A small image flow-matching model, trained from scratch.
Model: 3.81M parameters, 32-pixel images, norm layernorm, activation squared_relu, patch size [2, 2], layers 8, width 128.
Data: trained on Sentinel-2 satellite tiles (TerraMesh), 145000 training examples, 21.0 epochs.
Rows from block 4 of a small image flow-matching model, named by matrix and row number. Rows with one number belong to one neuron. Each number is 128 + 24 x the weight over its row's rms, rounded and kept within 0 to 255. All counts start at 0. Numbers have three digits each. After the name is the row's rms in percent of the matrix's.
After each neuron's rows are labels from the 100 images, of 14848 (inputs lightly noised), where the neuron reaches its highest value: "strongest on" is what is common among them. Only what is clearly more common there than usual is listed. The data: Sentinel-2 satellite tiles (TerraMesh). In brackets: how many of the 100, against the usual share in percent.
# fc1: MLP up (model.blocks.4.mlp.fc1.weight, 768x128), inputs 0-63
# fc2: MLP down (model.blocks.4.mlp.fc2.weight, 128x768, transposed), outputs 0-63

fc1.682 095:123130176105129103139136119127115151112110120117138132175123133115117186128149125096173159178107123112171114157135109124127171090144146167142139158116147124078143145111120106108111110078109136
fc2.682 093:104114111126103136101128130140152121121120118131132151093092131091155098118123147113123131142101134116162114117156137139094110049106115136158131124126131137134119128145099140127151101177101121
strongest on: main land cover: crops (43 vs 20.2)

fc1.150 087:103119151139177097151157116123142125138131127150100200140090111122107113139129131189151103106125141132153107145157167157167144133141117113120107115131141124182127147117124137078153096066156147
fc2.150 089:105141103132104119128108139135120131126145126111147245164123128105082120110130114157099122122132074144164122137104114104084130123158148139144134154112131118122137127127121131191128101141130127
strongest on: bare ground (50 vs 24.4); main land cover: water (40 vs 11.2)

fc1.603 115:110101082165141112104138115104129142094113183172093130101147139131133087099129132167143106070153116166137140140112139154163103115110114134164121134158107114154131155124136116053132123138109112
fc2.603 117:154123113141117155152158116171133152123096114108118122134145136111142156112140113112118108148147099132118131133127120161115140136132124099151100106101128166109162143103097131211136148119151122
strongest on: crops (82 vs 38.8); built area (67 vs 37.5); main land cover: crops (58 vs 20.2)

fc1.585 107:109156134094152082127113134141128118112135135099120125198115110115158166139102116141144101124149117117119120106110138116164138164075098122108132120118091103180113122120096142168118133127148132
fc2.585 117:136144141123157135129117116129094132128128105115148103123161136146155113111113179122159136128136103154105120119110120139087126098147155120153120169141109190108120116128114102144142093123093148
strongest on: crops (70 vs 38.8); main land cover: crops (51 vs 20.2)

fc1.524 100:132144140165151119107136118131116155102112138160117084141128127085113139138148110173155149099119086139126121132131124153170109078101135101113123139146112170150133185096143099110121176128095092
fc2.524 104:128108143137109162148106108107123133125143159117140092114148133174123066097122105169091168090108151105143147134141095162105120163146136120109144139118130149129133117098085111133148114122152135
strongest on: main land cover: crops (42 vs 20.2)

fc1.417 085:151073110136142125137126107111140117136166111162175139158143198139141096097103131126111150158137141125129127194122163090139136121136171095100123138149082106115107129103129115143125194100135125
fc2.417 083:104120141139142078126127156122111118131086103166142141089144117088116134094149098153125110131134118132114125087120093107119130129128124123136129084133087123141124114155135145095118179120146152
strongest on: snow or ice (67 vs 20.6); main land cover: snow or ice (61 vs 14.6)

fc1.439 098:097148135126101127123115096140149128116121149135129148159112149147147166155149140138142108096130090085129130122092120183108098039124130130137128115141141144152125119120135119069117172137062101
fc2.439 094:117123122115054121113112100098146114132145124156147136125135122128127102148118138126105124096091144135128117125162128115141134191131112104118111140110206089155121105125182119170126157083144137
strongest on: main land cover: crops (41 vs 20.2)

fc1.530 085:096116096108069088126146133093122096145115120127116090132145135099124099174122158176157152143131146093162137130135142134117127109112119141117123131127111124135107130073111128117128162150116138
fc2.530 083:137110175122131115127142163126147142122135101134101107150104132121162174094125080142115124119116136110117128131144108113127089157122069126110138114140105122103129123135170141071122095134092115
strongest on: main land cover: crops (49 vs 20.2)

fc1.139 118:086093120131112091095144149112137143095105175151102097134171106159123130149105108147123151179148141113136101129153158153134103140172152132099153149129115131153139141161092140143090174112095095
fc2.139 100:127098190142111152093110122091143138131152147150154149119134132101127136133125124109132137127134093112103136141128134126053138151109157148124133130125158093112128124159168128076145124154170114
strongest on: snow or ice (89 vs 20.6); main land cover: snow or ice (81 vs 14.6)

fc1.154 085:084122087114148134104124108153153135121140154125102144125117140160131066105139106134164121138117096101092152153142134131104120183104120134150100145135144115129131112095122104130113109099096108
fc2.154 087:140152115112159079139091129159141123127139165131143130115107140106103175118139140108122131108067110132107156122119156098096130130118079152154148125130163129202126131102142123087137095109119139
strongest on: snow or ice (71 vs 20.6); main land cover: snow or ice (59 vs 14.6)

fc1.212 108:163128129132102086147178139103104114150134188119109133105123160131127123115077126097134088124153162110132133144152155085113106115129150111104117132098152125124058107152117117128128144098098151
fc2.212 116:114134107135095133179114124089136127132122109149132150145131108094123092140107147073111135119120136106102115102138125150155149100132078122053128113123154137146118119100168132135094172148123148
strongest on: snow or ice (44 vs 20.6); main land cover: snow or ice (36 vs 14.6)

fc1.274 122:128116138126146157130115125112160112132143157140134117135161119108135146120101129138131137155154135116021119166137135179122140145142076120084101156147126131083121173150132128113105112160154134
fc2.274 118:137121108138083174103130128102144136130123078025136094167146122088110154126119144135138137116144163114163144120140153124166123123150153147111154139140121105093126123130157141113105129133107088
strongest on: crops (86 vs 38.8); main land cover: crops (65 vs 20.2)

fc1.82 086:128145191150141071151137134153133127117104122148109126143108134089137128091112111155138154116109125129150100139108114123152157103116095150137155150103161105112142168130152135141124103113104152
fc2.82 076:133124052125140132122116116133131113134128125162153138106101107031135147151126150126123110136117124103197112126089112127100093142142125133134124165122136144162121121150118112091155110175088132
strongest on: main land cover: water (39 vs 11.2)

fc1.211 128:158146168123070133159109113160136138121137112148138122104124131184124059064133143135135078133122113073163128147130117097111134127142116121040150125147124139153113100095112112088160164103132133
fc2.211 123:123152134112071079121157140140125132109107095149111132137137130139114068105131124154123143118128160111114140133147149171137111131113100129152121090131052133144149133156166141117132090104107121
strongest on: main land cover: crops (47 vs 20.2)

fc1.747 101:080135114141137166117115082132116115121088136141115121181151112113107084113153101188151149151100096118156118114149120116152135108145109120158136108181120140119154129094095115161124092105107143
fc2.747 082:147124179129140134099112120137125121141160112142159113109152111071130180115134098183121096114093132094186157128099139133106102122160130144121108173145171094182140143163118124101161123114109134
strongest on: main land cover: snow or ice (33 vs 14.6)

fc1.422 099:184134092146179133138130123159140121117084139146116144156170105110133166174099068174127117141119116121144133124075131143164133125114123122172131099145123159156119113111078132150109121110136096
fc2.422 087:134136140114149110147118114041103141142107144167109128172117133157174091119138143155146154092126105098162116122159127119192097145092115115139138131150156096115136139122165116152153138137159125
strongest on: crops (70 vs 38.8); built area (64 vs 37.5); main land cover: crops (42 vs 20.2)

fc1.69 084:076107166128149135122115139145132129109108124116143171116161116144137164177115097166070098111132106157135104154117085130114149169111122113099140162108137143160128116067139119148097109144159108
fc2.69 074:163110136141137122131141134127119149130124139144124175174152151125139099139138148147110108139122142122173130144132148176120139148111115122110144122132157104121124132135137109106143112056160129
strongest on: built area (62 vs 37.5)

fc1.16 101:123146164125155074126142137087126157086117138097088122150110134128131144150127158128153072106138095146119170108119109120178144098130125112136132106143103133193136152102104133117123157191138066
fc2.16 094:118147140144115165120132127147138103115139144121158112121138136155124091126151110145132155106146130095078145102157100139084062150142169141110087135144126139110129151132111126115146120043144136
strongest on: crops (81 vs 38.8); main land cover: crops (59 vs 20.2)

fc1.254 080:127114136140126150131141093082160120157147128220179119118137089113137126125111140131157147134132128144146083152140153141132114126129090074113120120102087164114122138152122082152156139157126142
fc2.254 070:136120111133135113141134185154138117120129094212112142141184125138072096148119112122162112118130132120142046106154142197172118103125157117089135133115101139155114137122149136106182152126114123
strongest on: crops (68 vs 38.8); built area (63 vs 37.5); main land cover: crops (42 vs 20.2)

fc1.644 133:072121137136193087103148160119158142113143162135119138114113139133148116137128123110114164108127125183152113158125086117126128128084130143121115124099090135135120156141177129131134131188178130
fc2.644 137:170159121135137132132106116141113124136134080154131116117183145106172087118140105149096173126103124069139144133094124133112157146128096130103115107132111146133132124108122106066121155161165148
strongest on: water (67 vs 40.4); flooded vegetation (33 vs 10.2)

fc1.734 110:157111148136116124098118123111139144105139172153118132106145131143130092180115139111138130130191133112136158114179179174115107128141123097071129136151100108172138147116096143116124185139089115
fc2.734 094:133086150140117129099124140110154116131123142133085139096123124162133141055127146080128151172135115131096083128100132150104111157121150121111129147143120135096146135154159145163124098167128114
strongest on: main land cover: snow or ice (33 vs 14.6)

fc1.71 125:122137144143138127150149130098179103136135145131166128149112093144123098140108073119126125122120085141105107127095139078097087102116125132135115136104115180124067122102105121123117114129132109
fc2.71 152:090097118119120152092163142121109093137151113107114103093152149143108188116137160116147086166163073121100074114119142101128155092144138138147146123111121158090123126130164144116112097157148133
strongest on: clouds (80 vs 15.4); main land cover: trees (45 vs 19.5)

fc1.250 101:137169132153137140161125109183120129134137126120138103127080176133132143154150138078121134137146131081118158123157115105122081084103133114131106108141122171105103094154136119114169155133099125
fc2.250 087:133125137117144153142130139037158125143137082135096123128161135169150125136126122149125114154146103079159089118130108148199128141126146110155101124134098136099127121153137145158101150170134112
strongest on: clouds (58 vs 15.4); main land cover: trees (42 vs 19.5)

fc1.120 098:119136150150183134131139142097161145111110143165078113145160091113133145140108128145169058079151125134145117067117150146130106152148137116130129139134158145176103168136100108164118119140149114
fc2.120 093:123151121144106130145128106188112116117164067148137137085122138149079151156142170114131131150155104171157113138149133150108136114201120113169115134094114109136140128095118116095124096110120133
strongest on: built area (66 vs 37.5); crops (66 vs 38.8); main land cover: crops (41 vs 20.2)

fc1.182 126:139141097166172114108135116122138138120123164123103119068130183137121104094137170151126098089147148156103161138114133178165089115126144135112131128152125135161133163137153128066133146158103109
fc2.182 125:163102101129129140106119131136119123121142106102151072151145157142126132049113134140133171192169092121083101132143142118132158136118146137134153083138104157107158112174106123189107129136148112
strongest on: snow or ice (74 vs 20.6); main land cover: snow or ice (66 vs 14.6)

fc1.382 107:103116114101215152121111137134140114144183123120116178122091126135105127104128131118155096141085129157090133128138111098127161134140124139121098126102135157123113108167115140133150081151152132
fc2.382 100:156145151138158121129122115101125113137131096151145157140163112124125079123101111154126150133114137067148141150115143165110117120111137124161142164133121083126124157121132131095135162084136151
strongest on: flooded vegetation (32 vs 10.2)

fc1.393 106:101091156112134102162149159143111126132172192139153165104127172150100152090115153098108111064144153138126137104137102089104109145116133147137112134088141111124090186154150130101124136102102146
fc2.393 092:138182119124129160138124134078153125144099151163140182159125133123101122201118129097138127177132147138126125121128112126142161136152084120139143165117122139124115110142138104109131153125139147
strongest on: built area (76 vs 37.5); crops (70 vs 38.8)

fc1.404 107:109121148158162151139127185124162106133146167178080145147131117123126129143096135160134094116169097127140145113123139177135122147143141086119076131167140162193096165106111164076139155088140138
fc2.404 117:117105105129127130149140108125117144133123141077065125100114112153094133140133142133143137126114153186140160166101118073105173118153120149142114162118120134084126129175118146148107119162129135
strongest on: crops (74 vs 38.8); built area (66 vs 37.5); main land cover: crops (50 vs 20.2)

fc1.269 125:122112132131158110151117132119117113129132150162108123154074120157147100179106084148102147131140104158123167197122155091135137096098112099093126138147097127143127122101076123088095146099163111
fc2.269 104:107112088138124142092121157130124129117122106128131139087111141145116150141116134124128127190147143169123149148131136131174133105096151115161102127052057102113113123126122120143090111162129121
strongest on: built area (71 vs 37.5)

fc1.22 095:133137205121156093141123113155101146093128137128155083121106097123172146112123124137136103133144116107114096137120125134164155099127071133090145133127098131116139161081102070112121126174128119
fc2.22 084:131134044123106138123126139118158130128120145119104096102133127078106141100129116105143164110160137147138121111117114131056148177093133125077129110129134132145131132130135114118128119103118123
strongest on: main land cover: water (28 vs 11.2)

fc1.89 089:117163193108139091118145110115121153157127120175139142138157105128148142115160140101123087125058126135125130103102108129150143122148094152152156122141116135098158135134115156106127139137145166
fc2.89 077:148143042125157144128134130122114116131170121156122164127105123116079127142126105097131140131101092107140091144139113148114137171099147132160129111117149124142133130116126128134133106132127161
strongest on: main land cover: water (35 vs 11.2)

fc1.674 114:116130159163146123138116122130185141103118136132209105168150143127125124141149105151121157145159110086063106140127121164137134123176117114137106094128167153142136133119154106134131150143134089
fc2.674 122:117107100118131168141122121108140139130144117104128110118147146123104110120117151144107096088132143111109168162129142108153090173134165136130169121154151157073148132075110097088139126066144095
strongest on: water (76 vs 40.4); clouds (34 vs 15.4); flooded vegetation (31 vs 10.2)

fc1.679 176:137124133102123087133152145138105138111099198096112134145140128125127112140128154147145116120192114126098103099124137120110116125123115163098121117133156118106107146083117124098141131158134108
fc2.679 184:138141156122146124133119150136144134137131133147114143113109134136124186119145143130087092110096110105164136084169150131142154180105152127170135112120067127127127136126174122055110102164083122
strongest on: built area (76 vs 37.5); crops (76 vs 38.8); main land cover: crops (42 vs 20.2); main land cover: built area (26 vs 4.6)

fc1.466 107:143151129147137170148129124140133132121079112141155144122108120112136140134130096151105126133164168102118126069148139111146126133126189118093100128187113136186124103114075134118085137115115111
fc2.466 113:109155133127156089124136133154136126122084158193145142130172151096088163151124131151138092113154128091111160164143124113136121120153144114105138071119058138181100127158157121110144128106125106
strongest on: built area (62 vs 37.5)

fc1.10 126:138107113155123143108107132073069175072108128112107136115143161128120142118158142105103109148152139093124127151140126124123126134162149154124130131089145122103137110133142094134107110126141130
fc2.10 125:121068184107145144114123102177142135121148161145129141126113121102128166135148102135105133081115116104105135114125143190090129184109116088142131131133149104154144135107141101133148115112095107
strongest on: snow or ice (91 vs 20.6); main land cover: snow or ice (59 vs 14.6)

fc1.541 111:112147116151186114100114126141124113116139170121127171139139138078136186146107146121132155120136116167119148134128133122129117123127135127186094145105166124109077152168088108160120107148115123
fc2.541 107:081132125158131175113132128111179123118170129078176129119068111142134127110121129088123112137143130121102088099099111134158092130089145111119145119165238143139132148102120130146151112133113123
strongest on: snow or ice (50 vs 20.6); main land cover: snow or ice (34 vs 14.6)

fc1.743 091:114138115139136149187137124205117111153136153153126118128083158090142131112112118113118120109098140110126166150122129083115130113103129131131066120138133164092075126155112141122165150129109149
fc2.743 080:124152099127146178109142127034127109127080130129097121121124131068081156172132113125115118124126144078111132130121123131169121131109156138114145098126133162099121134158132140137138130115119192
strongest on: built area (64 vs 37.5)

fc1.485 104:173132143154153106148151154173123139120135130136127054104133143114133084118099143120127101188098146156118135133171153075118154178115149128100102143103112140129114133121099122177136067148184128
fc2.485 090:181132116103116135135127123114130128129107137150151028153164118081155154116128109158148143097087133143146156136099133124152111137127145114135150124145157128187141120126145142089156093116175131
strongest on: snow or ice (52 vs 20.6); main land cover: snow or ice (41 vs 14.6)

fc1.693 126:155168148114100125160102145111137131125066161142112120127152128172131134119106134149146112126154130084144098098109145149137135140168135165080127109172118133168116118111125106093150181132151129
fc2.693 110:106111102143105119100134160134118130115109130151134139094138139136138121140126130119155106161140140146159140153138130108163150116116127116160138107072037096132100128127142117114102094174132124
strongest on: built area (69 vs 37.5); crops (66 vs 38.8)

fc1.377 090:132113183092097111080121100139109119128129168138082106135120148120123148118145117142178133097149103158139171128110140150118105126101107110124141139172129144111127101129092113123103102107133128
fc2.377 099:136133083113119130109121108134148139151134163169090127085088128195113121112100130126145157121127132112177149120136132125103154135122128142121153153100144088152152147113142090153148067108093127
strongest on: main land cover: crops (41 vs 20.2)

fc1.755 095:122140169134135105141121120092156123099130119138131115150123094119127131127089146148136115154168107142095096158128127186162150142118093107120129120141130113167089100124104106108122139065135134
fc2.755 117:099156131105163163149130119103095098147108130155132108099090143110104124114138173132129166101106176083126129156137177112107149158098134165150139105152135138088105106125147109134137120173096149
strongest on: main land cover: water (33 vs 11.2)

fc1.249 090:104132166110130129084121120177130132090119102133100134130147121131136131160131136184093141146091078112141128152102122152149167140122107103139138150119155067131130113140151092128100146123158113
fc2.249 069:143144069129123139113125106022130130126127143145138140120122126094140164104129130198131103122146127091111124123169106162134085122127130130125124129141145070109124124162143124154135150147073118
strongest on: clouds (43 vs 15.4)

fc1.373 110:204140127125143140084137134146129145118151158142122140101133158115111150039142155118118131079155144143124159131119125156094084104113116155158114144126096135153129164126148139128158131142086137
fc2.373 103:119099128116078120091125136047140140136134142140132148101135138111110086060135141149129138163127147142093094130097133114075157122076132133103125124127139151101128122120159130079104130145152127
strongest on: snow or ice (78 vs 20.6); main land cover: snow or ice (74 vs 14.6)

fc1.48 117:140124096126182128152135107157129133113132177102146144104124132146155134170116147137126154143127141126139128120163138087121136154122108127102108102131131132113101120107094133195120115105147122
fc2.48 114:146108105104123091129138135125102140124140150147140146117108087117121125147131102107114153059134145083143122147131131127151092119127105103155128093171118071140132128098146120044150139119105116
strongest on: crops (75 vs 38.8); main land cover: crops (54 vs 20.2)

fc1.18 097:026130117153096116154121120112147106131159126132136157126105125130145120148139107096118091145129089115097152119150119135119153123120150115097095115126131129148088114093130135170127131093127146
fc2.18 106:173102149145134119131121092126079106131147088129128145136141122169107126183115107159132118130120112137184092112111134115158115145152200112102151107146122181141133133138125115078140179115074115
strongest on: snow or ice (65 vs 20.6); main land cover: snow or ice (39 vs 14.6)

fc1.243 098:126124148069136104093097140140112151084115117104107115124149141129125153123127134191120128162139112092154110139140135114142132126150110145138142137089129127115132112126106101119108152143159081
fc2.243 084:105113105122115108105138123100089113126127131138158103119157149128132087143133135216146139116087102137147102132090158144132125110139103144114142114140115133112109128117148140089107174138111143
strongest on: clouds (42 vs 15.4)

fc1.47 090:130101146133163108118117088160166116113107139144128107144095127130111158105112109141110113149157105137147182133148142102160118104132128125156094114091167127185096129101121117120113133098148110
fc2.47 094:092167133124094113132120096114146115127102145124135088089108137128064097103135104096145116122149098156106101127092111125114140115112127086098150129149133112140139134134114123164154118064142146
strongest on: main land cover: water (40 vs 11.2)

fc1.378 098:107161090136116104143156152117083097160126140129140116146096138117136149094098115112151104126175131129111119147151131111102076109146101104127115093121148119113045109107138112127097164134133153
fc2.378 115:106134145129170141120136131137128132147144066115152109096139108105148116174124125127142150113199158106098121120112116106192133085129155142102126130117128145122126120162175120133095190111074125
strongest on: bare ground (49 vs 24.4); clouds (41 vs 15.4)

fc1.326 084:103109233145153126115128116166123115122104104107123150127146124116131089103115151173116140105094117098122126124097093102100125147136108132145170140110148112110113140118122100126128147139157124
fc2.326 085:111136068136138113137136150119116114117144133140140154119101123138110148150131098130122107124128111118120108124144108084176117174162082140141132149105142123140116142104145119146110137126113125
strongest on: main land cover: water (45 vs 11.2)

fc1.14 128:162135114134115116110138109171132129113134147151111125090099106141137123144120160139145126147111109140124136144155142122137127201102103082137079119144079131152125143121100125176124111154181132
fc2.14 126:050101131130152148102122118140138122122128120121133141100145129094101131165128151120164087132148124144140145124133119128124164054166110113124131107138126172137111127118099132117128151145019149
strongest on: main land cover: snow or ice (33 vs 14.6)

fc1.712 108:117124144134129124091136147126151136114150185114092130106122161171104177131132181133161110087153131123136131146112139165165087131091134115131129142134118141155137098140143138086148138152157098
fc2.712 109:123087083129125126101126122137139140126136116137115162136142156123150100117136176107117170158125104144131127132131154121111128146110128130188147089150140140126149122147091119179109137147110145
strongest on: main land cover: crops (45 vs 20.2)

fc1.188 095:129149159136164142142098123119177112108138168121138136118145113145121123122139120130151083129189129125113120142109109123082086125121161133118148127119136170134100188115077123096140101080127133
fc2.188 108:100111113126051137118137127125102140132148130120076135155101128126140117100132163143114131104099111100128125137161135106147157111109131125129120153160133063122135127125120145150119126112181113
strongest on: trees (89 vs 58.5); crops (84 vs 38.8); built area (82 vs 37.5); main land cover: crops (53 vs 20.2)

fc1.516 092:108128073117129141114138113163174124127126131124169138090142150144116071115131142181145146102160111085132143114151129135080071160108105130171109116112091093176106109129149140108110157096166146
fc2.516 111:146149137140086127157126142157077125149110167125138154161097149134082164140145105124130117127102143118132120105122102097100153142146094150174105123148153115121132141132092110118143140143070128
strongest on: water (70 vs 40.4); bare ground (60 vs 24.4); main land cover: water (39 vs 11.2)

fc1.32 084:115125148132095137134127104120133113124120118181162137147124092135133106123085126134124107166075139091149067161094165091121143152128133134136135142138111100127123100154110128139137109139138168
fc2.32 073:153144109130130124144131150131109119136104140207137144146159134089146089090130112130110169069092136083153094103136137144162123147113149113142148134131056119164132127144153143125131137133136133
strongest on: crops (86 vs 38.8); built area (75 vs 37.5); main land cover: crops (63 vs 20.2)

fc1.34 079:135189115126123169123140122081094086126126138196106119133113119129130132137118120100099097123121158148147129101133115131120131147121147191133070139130065132135134110149136162137113138126117118
fc2.34 071:115134124127119164118120158147108128126148148204114111124082123178144121120122130114132146121129130155185148202135149091125126130095123118156136087078117137174125137132107134099103107145110125
strongest on: main land cover: water (33 vs 11.2)

fc1.620 103:160110183164169104114142144132125126107147194190072150124147134156137107131111104122137092125167113151164143107146138139111114112127122130091141140142107154156115161079112140083111206084120127
fc2.620 108:077114104097084094133109133116132134127149124149102148139102118116108190072126161120142181115128134175162114145143146152094124125133117118086098165127154125128129113135149149145120155186152130
strongest on: crops (70 vs 38.8); main land cover: crops (49 vs 20.2)

fc1.586 121:105097129131131124141139150120149136121127172157119126126114148129138116090109143111125129131151154154159152124105117132115129104092136139097116115062153162143088098147143111111154123135128129
fc2.586 128:122155147115141126155115105154096120119115124189130162121138138097148125088129126158114166111124110075057128144090150086165095134142126164141114122154139160175138082136149111149132168055144146
strongest on: built area (83 vs 37.5); crops (80 vs 38.8); main land cover: crops (43 vs 20.2)

fc1.588 079:125178189101129145114148129130111115129117129156099219145132071136148108148159153102158145156143105109120139119104108101137113133117112186120146103140125127098141139092117124160105091126114137
fc2.588 081:133104099117141128136148081131138128123167121165140232120102115169098126095127095099096125115160150109145105158121121101151162144082117121118126130104108109139127134133128137088123083101101113
strongest on: main land cover: water (32 vs 11.2)

fc1.26 105:119166148152168094141168128096111133136105158145120111162090126113103106120108121077089128121086094162134116114118135128130090108155087106141159107109125143100077122144173110148101098113073132
fc2.26 112:124150126128138094114130096154118132132119133102115125129137103125122137154132141045113075147117137151141144155092114160144185124121094120129140131156123166096115131153104123110135172137135156
strongest on: bare ground (65 vs 24.4); main land cover: bare ground (45 vs 5.1)

fc1.366 094:125123146134134125119116176093141122104133162169124135165146141134129168155118105143140124090129099149099147073128131094085097127087147135132143140150081150137106077153138123108080143137119128
fc2.366 098:092157134136069130101130153160136105116118135189135156118108106089145147093101120116083110141117112169117127115158140100075119101122174116151123159091085111150163101111125133108142145130115142
strongest on: clouds (61 vs 15.4)

fc1.281 088:125118137114141145155105129125117115149146196134132149110159143136125139104112098105132107115150156128146108150133138058088097149151142127129119086105142166111100138142097115124160124062131155
fc2.281 083:125153120124098131124116146075107128141141170124154163171117136083134134140131139132099149104121143096116134110099116096177159113155118130120112159164142083118122118157139142175133148156173125
strongest on: crops (82 vs 38.8); main land cover: crops (62 vs 20.2)