config.yaml
dataset: "Sentinel-2 satellite tiles (TerraMesh)"
positions: "learned"
lr_schedule: "linear"
warmup_steps: 590
Rows from block 5, named by matrix and row number. Each number is 128 + 24 x the weight over its row's rms, rounded and kept within 0 to 255. All counts start at 0. Numbers have three digits each. After the name is the row's rms in percent of the matrix's.
# ada: adaLN modulation (shift, scale and gate of each sublayer stacked) (model.blocks.5.ada.weight, 768x256), inputs 172-255
ada.465 056:141143118116107150140114127131074127150096134110137128167081181136162129144136114114135119103153138191170151114113127114171102084144163134157106109169169116082118125136091097104110165097126136106137123144141088138082115140103157094139106112141130132158
ada.466 081:176124106130120112118142092099130138122153130139124092165108091165132121119126117162120115102131154123112105075108077149106109109130145136140178138153163098187149126118121137150147101103165115132122096137154146129143132114132121122118147113131143134144
ada.467 062:113107116127092150140100134134117143114119098126099139130083170153088151109106169121106138123155111164151133161125144106177144136118108139132120151171134113122106085168111124115086137131175112093100133163177128147081104109098126119105139141132090109106
ada.468 063:177145120098152109120138110143122149119157124100125145134143132133154091118128149139127140176143139152094089062159076123121125121111122133102101058112139128142156167124146091146158168146072152133126130136138101112147147133129110153136111079160123140127
ada.469 070:164160159127129111119145102184164112162139114126117110106145114140116106114113118167123120096065074095147132088132100122116121161117102123131124086145099160133144142124146117203132099134131142129117057156136094154142130148105129151087132102170143098092
ada.470 069:138145113118132164101125127128142167131130116161120183145118142104153109126121112121129141189118113114090118116121155130138146093122111132121143109120113153103144130127101096106126157133077133108120107153126075103108123131132124138141093139117099140141
ada.471 077:115152119147152121154166119151123150122159163108160136146141141135127107152155115151140096111129129131123141113154112153056117145154141136146098100120150115119143156111132095163154165154117108178161103095096120122155156177135142144139140103137145159144
ada.472 077:113147077150132129155108118133148177159123130139127177165139175134145094122126151128133146180145137160110136124127169110054154104124138134112119087120132113133146128111131118144137166115137126163129157129139131095134145120199108150151158170132146145108
ada.473 098:141113081146120087131118096124135176117123136089131147155111145174108135124123129131110126136119125144152129085124106131033140119136152116145118061162115105127114122119129096127108165114132131172133116121144108161137141129156131117108120142138097123150
ada.474 057:140112120165106140140130106173120143135085107118105152117126157165127135107103135134150146134173127181134173144138152105152109101116164141135117138172094084152143110121102121121138154143152150108105152144141165093099085111141126098088171142125114109126
ada.475 072:114123096138148132151168125177163168144108155126152134083161086130146153144137095136145133124149110125125137159146155142057078143140142160133107134109093105118157139088162103139143138145180151173152146118136139123158128137127135148124093175127127139120
ada.476 047:119104148173118155132128132184187164159125130128121140091159132155109168127139112160154178128128127107144147144134142123150109121140116181150092161146091134156132116082123139143090128158134114131122136157110179127114111128146136144092139146115105114125
ada.477 037:129147156103137098135123135155143121124125130141135062136160120103163131136128094130148119131109106133122105180167153128115102132133103152126117162121090162112151167155139101161141128110096165126134096141111102111126134145126133135155119140158128128134
ada.478 062:124124083142112134117120153086101136123120141134141133144057129112133127143134106086095127113136154127132160153106143103133144115135163131144134175110125120111112125100112173078125101109155136127143142133151156126110107094123148065108119137144115103085
ada.479 063:166117133135101145166111142145071134111146112131117129130138088108097152123127140111135148140118115101086087181134154103160165112112119109110099141128146080091126127139119177137136182167096151107119129118084173134123131117108117148084146176114119121126
ada.480 053:168108115130104137140137089122106147132145107094108178180130169148121131112114152108111153125166167127135130106093127125198108087117169119134128108152145108131137124133099103150168177118068146084108150178154136110126116107122127097096166095129119129169
ada.481 095:133121133127087147157107127121091111140147109170115129123117155118098149128130167105118132121181140129141127118111092110247134118125125133143131173147140118118100091152109132123133123145161125065113150154161140132101093107139148123101133099130117124134
ada.482 047:090150136099115122120127092179156156114144140109136159194127096131117135134139136143123163125164141115143106116183113155141103162143136082146127144110118102153157118113140127135148121127121152138136142133137123123129109118139136108106185154102144147168
ada.483 062:141144144093151086130117126144142125124135135136133111151134135128129111135150087131132135114190138138117113077154097153164119104137174094125137110111114110164153119164153145144114153135090117129132107135132097099142146116156125134136142176107106135143
ada.484 088:120126119114178116093158077109129146183128132085129196111167132150140114120131120199124110098109164119129151074099096165088139139124129137116184125126115139170128170116148147112159107129116128151128128137124101159142140143127110143108110092140107162096
ada.485 101:122149160126159088151152132145135099157140158131160117104147106093132119153151135134136115112129137111112129127131151157092130154138103141121117133072120127126141134151172126175164106151114127164159109105138101123171164152113137149152124099146159155094
ada.486 096:137098106164103140114118141098141124114105080118083158129128131120122134086083137132116139159120159100116150126109121088169154093082147123081155125130155124149131140092096150115112133136125141082084134133131150162105107116140086112138128121128123109121
ada.487 057:171134138129136128142139160149133114155123117097117127152141133122147112115122101138146088149131116128119106138140126119132137121096112117070093096094141124113152184089121106160142188144106111127119114106105125127137136140102086131134104114143163131127
ada.488 105:112134143114105119128106120126091110129135118158124122161123142117116181133135166108115149136163124134129149163110116108217094132131156161149120193154079114116105107143138154119138117131153179074122133135128159097127099104146154097120145158125110096121
ada.489 057:161147089117120146132121119096112169100151117146115147128124118140097139111120139087115159152177147141144099095118144122110179133117116135114108102125110148145114083136122122118092156116141126137114128171112142158129138106186110167091105175110103095160
ada.490 071:112110099127149124117146120110173102095101137165136129113138099134132105126101094128097143117071131131135141166104202129068165122124102138127158154116103119138157141138153108125115108110136118153136107115120125155146130116108126147135124133163112122105
ada.491 073:125144149147153149114138163096166109105149131137132130103118116112120107132127096098130099149117130104106133177099167158130158128129107120127166156113100148149112145098139100130131105141111145126131129130101122137117127122170129143176144116148083182160
ada.492 057:108115136089094138094114115129138164092123135149132106161106160133132131136153082152095145131150130118151086123110043123140077147155120131159159134155101134144127105157122129104111104095131158121129110187156138113115107082126145117099107127137080118147
ada.493 069:106140138114165109160157138122138120145116171086169131124149116102141116165164122124151114125116117115118126148139142162059132150162111102154124113086115144095142153095162105133149112143134107182170123110088129126150165152108157145152099121138141162118
ada.494 038:124133103133122163119111139120118136134131095139097127133091130164143171106107131118142128164170151161101119122120102112180108095117153134148124120206128101105121118132092141113133170110132140088099146133142110119120112128104132122111155155124119117152
ada.495 047:112138123110121170104147113136105141112150116124111090143109087176146136109112147116119092110092120138136108132141146134108115145122116142105064140143179115109107081081093087123142152122146118140112113120104138117129120129151096121143131104113162133132
ada.496 060:095133142097149099135125135145125086158105157141157119155141153118179162152160085181161128134143143130167154117121125142154125144143129139136137166108115138171146133154141151159145100149133148140153121083130089129136131141111144145121103116136188136082
ada.497 064:142114142136104119166117152143107146113111120057122145167175142125162119126120117048178169147111085084143099185130138131129157170130087156135089133132127145104128135102134101123146181139104116121124156145082170120082126156131131142127108125126132153151
ada.498 070:161113156110118125087102136110116076137123114219111131112121112150149136112116143108107104111169103126146159129153159116164135128109094151111130168133092143152136098172124133095121080093160146117112104132103131120137107111126113124147141121122150105092